A small contrastive image-text model, trained from scratch.
Model: 10.9M parameters, 64-pixel images, encoder arch preact_resnet, encoder norm groupnorm, encoder activation relu, encoder depths [2, 2, 2, 2], encoder widths [64, 112, 192, 336], text encoder width 256, text encoder norm layernorm, text encoder activation star_relu.
Data: trained on photos with spoken descriptions (Open Images, Localized Narratives), 203450 training examples, 2.9 epochs.
Rows from block 5 of the image encoder of a small contrastive image-text model, named by matrix and row number. Rows with one number belong to one channel. Each number is 128 + 32 x the weight over its row's rms, rounded and kept within 0 to 255. All counts start at 0.
After each channel's rows are labels from the 100 images, of 14976, where the channel reaches its highest value: "top examples" is what is common among them. Only what is clearly more common there than usual is listed. The data: photos with spoken descriptions (Open Images, Localized Narratives).
# convs0: first 3x3 conv (encoder.blocks.5.convs.0.weight, 192x192x3x3, each kernel summed), inputs 64-127
# convs1: second 3x3 conv (encoder.blocks.5.convs.1.weight, 192x192x3x3, transposed, each kernel summed), outputs 64-127

convs0.82 [106 162  87 100 100 191 147 128 177 114  84 134 159 128 111 160 128 128  97  98 100 138 105 140 169 133 136 123  93 124  88  95 143 137 128 108 128 132 134  96 113 148 140 213 125 160 143 134 172  75 102 148 127 154 100 133 156 107 106 119 164 165 128 166]
convs1.82 [127 154 129 146 146 102 117 135 161 138 105 147 175 134 135 154 155 137 128 101 140 192 115 140 124  85 130  39 142  87 108 147 150  65 119 110 110 132 133  92 128 100 128 153 110 130 154 117 135 147 143 140 132 128 149  77 135 150 128  67  80 154 152  72]
top examples: text has "grass"

convs0.4 [120 139 237 120 116 141 148 166 128 112 155 156 177 149 141 116 181 104 136 126 145 138 115 112 152 143 126 155 128  69 122 122 129  86 109  91 137 118 134 102 128 139 158 144  99 124 140 160 140  41 122 185 103 141 108 112 116  96 130 126 150 118 138 108]
convs1.4 [133  47 128 145 154 124 105 157 141 164 108 161 177 112 143  95 139 158 146 132 124 255 149  98 156 160 125 102 123 130  76  67 116  78 121 138 168  98 136 102 191 116  83 116  98 141 164 116  95 117 109 162 125 100 148 128 120 115 131 125 128 118 135 105]
top examples: text has "people"

convs0.121 [167  81 168 114 148 204 101 117 187 140 155 230 133 143 114 185 110 156 128 125 128 123 170 149 142 106 181 114 117 176 214 120 112 188 128 118 144 121 138 129 178 128 116 128 181 164 201 125  70 118 141 149 128 137 181 135 128 167 128 153 110  40  82 150]
convs1.121 [128 128 128 128 128 140 128 128 124 104 116  12 107 225 195  94 174 128 128 128  99  51 128 128  88 128 128 111  94 113 128 102 142 128 109 147  65 128 128 128 113 128 143  99 128 128 128 128 154  85  98  81 128 128 128  90 128 128 133 128 153 148 165 128]
top examples: text has "grass"

convs0.108 [115 122  91 127 128  37 167 125  88 118 110 149  67  80 128 118 111 137 104 145  52  95 120 115 138  41  76 102 128 173 106 128 139 165  99 103 108 142 119 123 139 171 147 127 133 145 116 117  96 141 114 114 255 134 101 141 147 127 137 128 172 144  86 128]
convs1.108 [119 142 123 154 128 138 140 193 124  92 144  95  80 145  95 148 102 128 114 184 150  28 139 185 126 128 128 168 193 140 144 156 127 142 165 177 118  99 167 138 128 102 152 141 154 132 124 125 152  83 108  73  96 172 117 112 148 196 111 135 144 152 136 175]
top examples: text has "standing"; text has "wall"; text has "people"; text has "sitting"

convs0.117 [115 136 128 128  83  47 174 139 121 103  34 109 138  70  93  93 123  95 135 149  97  35 145 128 163  75 159  97 113 135  91  90 120 133 114 168  89 128 113 152 132 128  82 154 118 168 139 112 128 133 105 169 255 143 123 178 152 118 150 117 136 135 107  69]
convs1.117 [ 99 128 144 179 128 128 128 171 128  90 134  66  89 128 124 162 128 154 119 167 174  92 106 155 116 138 115 168 188 169 128 128 152 130 159 166  98 128 217 133 162 136 179 142 126 136 150 107 128  98 131  57  67 128 124 115 128 198 107 129 145 176 131 145]
top examples: text has "people"

convs0.141 [116 142 106 142 110 197 108 156 116 157  98 152 149 190 128 143 137 100 122 120 149 185 113 109 172 128 161  48 146 148 128 139 136  71 140 124 152 102 125 174 113  89 109 153 116 109 127 157 167 128  98 157  85 153 143 107 140 104 168  23  75  77 175 118]
convs1.141 [114 124 145 141 139 128 188 128 148 109  96 107  70 154 152 143 128 109 147 118 153 229 121 128 114 143 178 106 105 154 128 128 192 114 120 162  73 144 128 108 158 162 125 133 128 129 116  48 179  72 142  75 128 128 116 107  71 128 127 114 124 188 174 128]
top examples: text has "grass"; text has "plants"

convs0.68 [145  95 124 113 128 143 112 131 162 171 123 162 128 139 111 153 105 164 126 128 114 213 148 164 153 138 118 120 211 155 119 116 139 148 143  93 114  86 140 128 118 114  73 179 102 150 154 124 113 140 111 120  76 129 164 109 134 157 167  66  74  93 128  70]
convs1.68 [188 100 128 128 125 143 128 122 128 172 120 182  84 153 201 151 141 141 142 101 103 156 170 128 142  68 142 108  90 134 149 128 143 123  55 166  90 138 128 128 117 128 143   0 128 133 126 124 157  96 128  89 133 108 142   0 128 124 149 179 128 184 156 122]
top examples: text has "plants"; text has "grass"

convs0.135 [119 132 143 123 128  93 100 132 118 114 111 110 120 113 138 172  98 127 126  98  66 128 106 126 146  46 108 117 135 118 192 143 145 182  99 111  87 125 106  90 122 153 157 128 127 144 128 118 110 120 164  77 143  72 125 129 140 168 117 255 200 224 116 107]
convs1.135 [127 140  49 129  81 121 114 134 124  46 111  46 102 127 132  52 128 136 106 128 120  18 131 111  99 128  94 174 126 128 124 108  90  92  91 113 122 108 120 103  69  81  88 134  78 134 128 138 128  98  58  90 141 145 128 125 163 128 135 128 101  84 128 114]
top examples: text has "sky"; text has "trees"; text has "buildings"

convs0.187 [ 88 128 163 112  60 140 127 172 128 182 157 200 167 145 143 139 141 124 102 156 104 221 121 128 145 104 146 100 139 128 154 151  92 119 127 140 133 117 135 133 140 114 155 236 124 159 167 182 149 135  85 185 102 119 144 154  98 148 117 113  78 114 179 175]
convs1.187 [128 122 128 128 134  91 128 128 128 130  89 135   6 128 140 161 128 130 148  56 150 152 135 135 150  83 151 120  91 118 125 128 128 109  98  90  75 128 128  92  73  82 144  84 128 128 128  86 128  84 128  50 120 128 128  54 137 135 163 109  90 189 128 128]
top examples: text has "grass"

convs0.102 [115 128 106 115 115 128 127  40 126  92 105 130 138 114 132 128 112 121 124 118 119 137 104 153  90 118 154  57 114 148 165 143 112 147  81 126 157 142 128 122 168 137 104 138 152 134 100 183 124 118 104 147 141 107 148 101 118 127 122  92  49  85 139  45]
convs1.102 [112 124 129 145 128 130 183 147 156  44 150  65  95 140 119  79 151 101  80 128 172 125 111 114  85 140 155 136 160 157  92 110 133 125 128 142 124 128 142 127 131 155 138 189 120 150 101 128 135  92 128  79 127 132 128 190 103 128  89 122 128 117 182 128]
top examples: text has "people"; text has "front"

convs0.12 [ 89 138 120 149 127  66 111  87 104  96 122  97  76 152 128 122 137 101 127  60 155 115  70 125  84 128 112 128 150 132 141 124 118  95  92 133  91 134 147  78 125 137 102 138 142 106 115  69 136 128 102  41 117 171  72  61 124 132 102  83  92  86 135 118]
convs1.12 [128  34 126 128 139 145 190 139 122 247 128 170 132 130 132 125 121 131 124 149  95 255 128 113 160 109 179 115  99 117  78  80 108 127  95 133 186 120 128 146  98 106 138 114 105 137 130 129 113 140 128 157 134  76 131 123 123 107 126 144 134 132 125 134]
top examples: text has "people"

convs0.21 [104  70 115  52  35  91 137  84 107 154 122 138 138 177  89  77 173  84  96 163 128 158  97 103 128 214 162 128 140  23 101 120 125 110 119  99 138 116 153 182 145 136 169 116 122  98 155 141 159 136 132 196 135 118  91 161 125  92 114 119 120 109 162  94]
convs1.21 [ 95 128 147 131 142  98  71 128 131 119 130 152  55 145 141 126 168 139 184  49 197 183 120 124 121 133  99 154 106 132 150 114 135 128 128 214  84 125 135  65 172 152 138 147 100 128 138  73 147 128 119   0 144 169 135  96 128 159 128  48 117 133 160  81]
top examples: text has "standing"; text has "wall"; text has "man"; text has "table"

convs0.114 [113  59 110  95  73  43 148 128  81  50  97 102 170  92 119  78 179 111 111 112  86  36 105 135 135  91  80  95 108  87  90 133  99 127  80 102 117 202 140 169 116 122 136 107 100 128 156 137 137 159 161 167 154  59  90 158 136 116 116 116 117 135  89  42]
convs1.114 [ 74 141 130 144 176 147 147 186 111 109 138  73  73 139 128  96 155 107 110  90 189  68  99 125  56 166 118 162 128 133 157 109 128 138 128 118 107 128 134 115 134 146 128 164  92 128 130  81 164  80 111  57 121 181  76 124 115 133  92 133 128 169 144 124]
top examples: text has "standing"; text has "wall"; text has "people"; text has "table"

convs0.24 [105 142 122 128 144 114  98  91  96 174 123 140  76 142 166 125 111  77 115  55 179  54  57 113 118 124  90 101 175 145 115 114 100 150 108 105 128 124 114  96 128 161 133 157 121 113 134  96 118 125 117 124 118  97  96 105 167 135  87 112 116 140 104  72]
convs1.24 [115 127 128 100 117 132 139 165  89 130 132 136 155 125 125 136  59 128 116 168 100 113 132 111 114 128 173 157  90 139 122 112 134 120 149 128 157 128 133 207 133 122 166  96  94 108 121 147 145  87 122 209 175 147  92 124 128 116 128 174 190 148 143 244]
top examples: text has "people"

convs0.50 [ 80 146  91 101 102 168 162 103 164 148 194 134 126 123 146 123 139 129 128 101 113 148 119 139 168  88 171  55 125 146 180 128 113 106  75 120 161 144 122 140 146 100 156 148 153 138 123 132 128 109 127 129  77 149 164 167 150 130 128  79 154 137 163 100]
convs1.50 [136 172 138 128 164 107 104 103 131 139  78 135 128 161 158 188 150 129 188  85 170 145 126 156 151 117  94  93 100 111 164 192 170 134 134 107  85 148 137 122 187 129 147 114 148 116 110 128 151 120 156 137 128 187 136 125 128 136 156 128 128 204 179  69]
top examples: text has "grass"

convs0.49 [103 165 249 119 167 145 124 161 179  71 148 114 131 133 165 135 109 111 109 116 128 116  87 111  82  85 112 120 142 109 137 114 143 197  98 128 128 100 143 128 139 136 194 113 109 155 114 125 141  74 166  80 106 138 181 112 107 109  83 165 143 123 121 171]
convs1.49 [128 128  24 150 113  91  30 121 120 100 100 128 123 128 141 106 128 161 148 128 106 116 132 128 128  43 111 150 104  96 143 128 117 128  81 169 129 106 146 109  39   0 109  95 118 128 128 133 128 120 105 128 127 120 128 118 166 128 139 136 116  70 128 118]
top examples: text has "sky"; text has "trees"; text has "grass"; text has "plants"

convs0.176 [115  90 187 157 143 101 153 139 161 204 142 132 133  97 110 161 115 139 117 120 152 137 100 144 101 163 166 125 172 117 143 149 142 130 149 166 145 109 134 139  96 149 196 139 117 109 116 113 131 139 129 155 117 114 134 123 117 135 112  72 186 140 152 255]
convs1.176 [128 128 128 128 128  99 103 128 128  60 108 101 117 128 128 105 128 147 136 106 134 128 128 128 117 128  59  92 100  20 133  89 128 128  63  95 111 128 143  89  66 100  26 102 120  88 128 128 128  72 128  94  91 128 128  43 172 162 128 128  91 106 128  76]
top examples: text has "sky"; text has "trees"

convs0.84 [158 110 199 131 145 119 190 187 128 178 119 118 127 140 109 138 140 151 120 117 150 157 164 161 155 255  80 102 160 199  95 111 161 178 129 127 106  75 118 118 153 144 138 140 143 119 114 142 149 100 119 113 173 128 159  48 115 127 132 135 123  69 139 110]
convs1.84 [128  93 112 149 128 128 124 210 159 128 124 128 128 115 141  44 202 133 128 181 146 228 128  97 121 105  60 171 128 128 107  18 170 163  88 196 130 116 151 120 128 112 146 103  12 143 138 128 128 128 156 169 128 109 138 133 136 138 128 128 128 122 128 100]
top examples: text has "flowers"; text has "plants"

convs0.87 [127 125 194 141 138 108 128  86 126 139  80  90 136  90 128  91 111 104 157 128  90 102 123 176 136 141 100 136 121 115 117 150 141 173 181 145  83 147 171 101  95 128 181 137 117 183 144  62 124 116 150 101 154 128 105 138 135 116  69 128 238 198  78 192]
convs1.87 [119 120 103 128 128 116 128 126 113  95 128  57 128 117 125  84 128 158 131 123 128  53 128 125  94  98  34 114 128  81 126 106  71 111 109  88 133 110 138 128  74  71  24  99  97 128 115 142 128 133  65  17 159 139 128  74 174 139 126 128 128  61 128 100]
top examples: text has "sky"; text has "trees"; text has "buildings"

convs0.159 [ 95 134 117 112 121 137 182 128 137 128 138 128 146 133 132 131 136 154 144 124 137 120 167 106 145   0 178  72  71 170 123 157 119 216 174 147 124 168 130 143 118 103 122  94 126 133 144 133 148 184 160 120 143 128 140 170 155 153 154  90 148 151 124 186]
convs1.159 [118 103 137 128 128 128 118 140 128   4 128  63 115 128 128 119 128 128 121 118 160   0  92 141  93 128  82 142 210 111 128 128 128 116 114  96 128 128 191 120 162 100 162 128 128  42 128 128 128  79 128  66  97 128 124   0 128 181 100 128 139 128 137  94]
top examples: text has "grass"; text has "plants"

convs0.45 [133 153 135 131 148 135 145 176 141 179 168 154 130 164 128 150 139 166 152 147 138 178 137 164 178 129 219 136 170 174 150 159 144 178 128 145 162 155 177 164 124 155 174 135 158 127 169 144 136 163 167 176 153 119 155 142 185 162 137 141 164 140 152 246]
convs1.45 [166 128 128 129 128 128 128 128 128  96 128 106  14 128 128  77 128 128 128  77 134  33 133 115 128 128  71 151  91  28 128 109 124 113  80  38  64 128 162  85  83 128  24  92  99 114 128 128 128   4 122  54  73 128 128   7 128 126 148 128 128  98 128 105]
top examples: text has "sky"

convs0.38 [124 158  88 114  82 211 162 151 117 139 170 143 149 142 154 122 175  96  95 131 161 114  99 134 143  67 199  34 147 145 128 113 137 137 138 116 148 174 116 145 100  27 106 128 117 117 128 136 126 133 114 177  86 130 109 148 121 128 128  79 133 120 172 145]
convs1.38 [128 128 128  88 147 128  95 128 128  55 117 117 128 159 145 147 188 128 110   0 249 162 109 112  75 206 131 130 119 109 143 128 223 128 113  87  70 128 137 136 175 128 151 134 122 124 128 119 145   0 155 124 117 128 131  91 102 128 124 128 148 255 170  57]
top examples: text has "standing"; text has "wearing"

convs0.157 [128 101  92 101 134 139 155 143 114 126 123 168 149 142 117 178 143 170 132  92  77  85 143 130 144  55 117  26  94 153 129 144 150 129 137 135 145 135 120 159 145 159 152 116 156 181 157 127 128 136 152 118 128  99  98 132 137 179 161  86 115 171 128 112]
convs1.157 [152  95 148 142 137 165 128 194 140  85 128  73  92 152 128 127 128 128 120 125 153  27 117 228 149  84 186 150 153 180 106 178 183 118 136 142 128 132 174 137  64 118 146  92 128 212 152 128 128 114 132  46 128 161 130 100 128 124 120 150 136 192 155 130]
top examples: text has "trees"; text has "sky"

convs0.32 [100 159 131 115  97 213 128 123 144 193 139 146 167 153 134 114 134 113 146 150  83 216 114 126 103   1 118  82 127 172 160 115 119 152 152 137 121 113 121 149 145 115  79 119 133 121 134  90 134 139 135 186  99 158 128 233 137 141 134  92 232 134 119 150]
convs1.32 [128 116 118 124 128 119 118 132 162  65  88 101  95 154 128 165 128 128 128  41 166 185 113 149   0 152 128 123 141 143 135 179 128  90  71  89  55 139 128  97 108 122 149 140 143 156 118 128 128  95 108  51 128 128 130  64 128 132 187 135 128 196 128  48]
top examples: text has "table"

convs0.3 [111 139 240 140 215 120  67 131 128 141 112 113 141 138 137 115 122 128 112 111 147  92  60  95 103 206  81 197 107 126 128 141 121 119 174  53  98  99 117 143 134 130 145 141  81 135 160  87 114 139 115 108  89 131 122  97 100 113 128 154 176 128 125 158]
convs1.3 [127 128 112 137  24 128 149 116 128 114 131 126 143  73 128  37 119 151 121 119  74 176 127 116 106 162 122 124 109 112  65  28  95  87 113 127 163 118 140 104  79 128  72  96  75 120 130 155  61 116 101 138 153  39 137 145 168 140 133 128 134  44 109 119]
top examples: text has "sky"; text has "trees"; text has "buildings"

convs0.133 [128 125 114 128 137 169 182 151 113 185 140 196 142 170 142 136 169 128 154 104 205 177 123  99 140 161 178 128 148 136 135 137 166  98 128  79 129 207 126 121 105 150 144 137 163  83 124 112 195  98 123 154  86 126 147 156 110 111 132  94  88 122 147 148]
convs1.133 [122 150 127 128 145 140 128 128 128 108 119 130  89 128 143 162 128 128 133  20 255 170 117 131  92 112 128  85 100 140 128 128 189 128 121 108  34 145 135  87 128 138 104 128 121 116 128 109 161  70 128 112 128 193 128  64 115 125 116 122 128 207 191 128]
top examples: text has "wearing"

convs0.37 [ 99  99 124 114 176 110 102 128 110 143 143 119 111 179 151 136 136  97 162  88 138  85  92 112  79 143 109 109 184 122 129 157 170 140 132  90 140 128 113 139 101 100 143 144 143 154 128 128 139 110 140  82 142 104  98  87 143 108  65 139 127 128  68 128]
convs1.37 [129 126 120 131 128  96 114 120 102 155 122 134 120  93 128 123 118 128 148 152 128 102 155 128 128 117 142 166 100 127 130 114 108 114 107  33 150 128 128 129  81  10 119  92 105 111 120 128 120 121 128 128 174  94 128 119 128 105 128 142 146  81 141 167]
top examples: text has "table"; text has "wall"; text has "sitting"; text has "chairs"

convs0.26 [ 89 188 183 128 150  99 128 128 153 114 116  92  43 170 155 150 128 135 101 122 105  51  87 161  89  69 128  97 117 141 162 110 151 178  94 128 101 165 136 141 165 144 128  77 119 128 128 119 128 123 139 111 153 113 128 117 102  95  92 135 142 209 152 154]
convs1.26 [128  97 114 138 128 103  92 128 128 109 102 111 114 128 128  98 142 177 142 124 128 167 150  99  85 128 130 121 113 128 119 106 128 128  38 184  80 128 128  62  69  84 102 152 112 128 123 131 128 120 128  59  89 144 132 136 156 137 154 128 128 104 144  31]
top examples: text has "wall"; text has "sitting"; text has "table"

convs0.55 [139 162 155 130 128 242 116 128 132 108 143 210 166 141 159 135 141 120  86  93  39 182  92 128 119 109 128 129 103 106 150 120 128 166  99 102 119 128 131  88 148 115 123 207 136 135 212 167 133  90 130 152  93 119 165 143 111  84 144 144 128 129 170 128]
convs1.55 [162 104  95 162 128  76  93 128 124 147  80 113 121 150 154 124 149 162 189 114 116 143 152 128 143  38 137 128 111 104 121 152 154  55  96 174 112 126 128 110  86  46 227  65 161 157 127 118 128 147 124 121 128 131 127  78 166 145 189 130 100 183 146 125]
top examples: text has "trees"; text has "grass"; text has "plants"

convs0.77 [ 93 164 187 122 163  72 184 126 110 137 141  94 161 114 128  86 162 119 113 181 135 108 162 138 130  61 128 128  98  90 109 103 133 104 108 116 161 182 130 147 137 128 167 144 120 143 125 159 128 164 141 153 118 145  73 153 123 102  70 163 160 128 110 124]
convs1.77 [123 108  95 146 141 128 110 115 146  54 133 100 173 140 122 174 177 138 134 105 195 156 117 137 134 127 188 124 162  90 137 195 174  64  98  93  92 190 175  81 150  81 191 125 126 120 168 155 146 124  71 168 194 161 159 159 128 159 151 129 101  97 187 117]
top examples: text has "sitting"

convs0.104 [120 140 122 137 128 134 139 106 133  53 103 126 130 108 101 112 129 130 122 126 147  75 179 128 126 143 106 158 113 163 170 100  77 164 168 164 142  69 166 115 137 181  98 137 108 102 169 143 122 141 134 107 128 109 119 133 141 119 138  92 136 106 120 115]
convs1.104 [116 117 131 199 128 128 155 172 128  39 152  86 117 125  85 118 109 105  56 142 118 104 108 128 129 123 144 136 215 136  82 109 128 102 127 184 135  78 179 122 128  75 137 128 117 128 123 128 117 129 128  83 103 117 128 128 128 128  72 106 117  66 128 142]
top examples: text has "buildings"

convs0.124 [126 118 165  94 147 181 128 228 192 136 161 131 143 144 111 156 108 145 140 163 205 165 143 128 140 185 231 221 113 168 153 122 147 112 189 144 121 149 104 136 141 104  80 116 126  78 128 155 184 114 136 124 128 136 137 128 118 125 124 143 151 112 163 191]
convs1.124 [128  98 128 133 128 129 128 133 128 107 135 128  90 128 128  44 128 128 128  17 121 112 112  97  81 132  89 112 134  25 128 128 128 128  71 133 126 128 134  75 128 117   0 108  91   4 128 122 128  44 128 118  64 128 129  52 128 130 128 128 128 118 128  65]
top examples: text has "sky"; text has "trees"; text has "buildings"

convs0.184 [ 96 105  58 121 128 119 114  93 117 137  82 184 138 104 159 128 125  23 130 114 118 128  85 127 144 105 139  73 125 110  99 142  76 129  95 102 147 135 126 135  71 118 130 116 144 104 129 164  65 161 128 177 155 109  87 141 117 100  93  95 111  96 120  83]
convs1.184 [118 137 128 147 173 137 137 165  84 116 104 105  53 140 138  83 199 127 128  73 140  94 136 108  60 163 147 142  96 129 168  84 124 121 107 131  94 128 128 115 123 128 108 149  85 133 108  52 146  42  73  27 100 128  65 103 104 122 117 150 128 163 134 125]
top examples: text has "wall"; text has "table"; text has "sitting"; text has "people"

convs0.174 [105 154 145 128 112  82  96 118 133  99 144 161 111 141 140 140 144  74 106 111 135  99 118 113 116 173 109 152 141 136 150 119  88 147 128 119 116  39  97 113 187 181 115 178 139 118 135 115 110 107  95 110  90 128 100  66 128 118  74 139 131  94 129  76]
convs1.174 [128 112 110 161 128 128 137 128 102 122 128 133 117 109 128 122  62 128 138 139 102 145 165 100 134 128 169 140  46  97 112 106 100  97  50 128 155 128 128 128  30  95 133  97 128 163  86 128 133  90 111 155 134  92 133 132 128  52 128 134 125  69 141 172]
top examples: text has "people"

convs0.17 [150 150 139 136 153 161 123 161 146 213 128 207 180 132 153 166 136 165 191 169 148 185 138 131 165 188 148 145 106 124 202 130 153 141 145  93 120 129 121 171 142 152 115 103 128 123 160 133 106  90 143 162 147 144 168 118 118 128 162 188 153 158 137 178]
convs1.17 [143  78 138 128 104 128 110 138 128 119 128 128 128 111 128  89 128 129 128 128 128 134 135 128 128 135 114 142 121 110  89 106 106  91 128 118 107 128 146 128 128 137  68 120 128 111 128 128 101 139 128 120  91 103 156  25 128 140 128 128 146  39 115 128]
top examples: text has "buildings"

convs0.79 [128 168 153  84 155 172 146 120 117 151 101 171 215 142 143 128 208  76 136  87 109 178 125 110 165  76 128 128 136 156  88 140 118 128 157 179 162 158 142 151 134  66  86 169 110 109 130 105 136 142  88 211 101 168 148 178 152 128 134  91 140 111 135 123]
convs1.79 [128 123 147 135 147 138  96 113 173 100 107 111  49 160 155 108 138 128 130  58 131 179 128 107   0 173 152 137 106 139 131 128 184  87 111 121  55 146 138  68 210 128 132 128 128 146 109  80 149 117 118 109 128 128 160  53  84  94 127 137 128 138 193  87]
top examples: text has "people"; text has "standing"; text has "sitting"; text has "table"

convs0.168 [127 128 155 117  83 200 171 107 123 120  84 173 141 124 140 128  96 118 115 100 113  76 150 102 133  96 166  94 139 105 159 111 154  95 115  97 159 144 146 123 148  61 166 154 151  95 177 128 133 128 128 213 117 163 126 255 140  95  92  88 204 168 143 189]
convs1.168 [159 158 112 124 118  97  55 111 140  90  88  93 102 139 160 208 158 131 183  86 145 127 134 169  98  83 118  76 128 102 138 238 128 101 114 164  79 164 128  99 128 115 240 133 195 134 113 116 146 146 121  82 137 184 151 134 130 128 173 119 128 179 159  67]
top examples: text has "grass"

convs0.74 [139  60 143 111 238 138 139  97 128 113 156 134 145 109 141 137 136 113 124 113  34  94 123 100 154 139  79 130 196 118  51 152 125 141 117  72  76 128 137 128  85  90 112 183 100 135 108  96 146 153 148 128 129  92 128 134 102 107 110 139 171 123 122  84]
convs1.74 [136 119 106 130 128 128 128 141 128 140  89  95 101  94 128 108 126 223 188 146 152 135 155 161 115 131 172 138  93 128 128 113 104  56 129  29 184 128 132  77  81 128 170 128  89 149 147 143 121 115  86  61  92  91 128  54 128 128 148 128 128 107 121 109]
top examples: text has "trees"; text has "sky"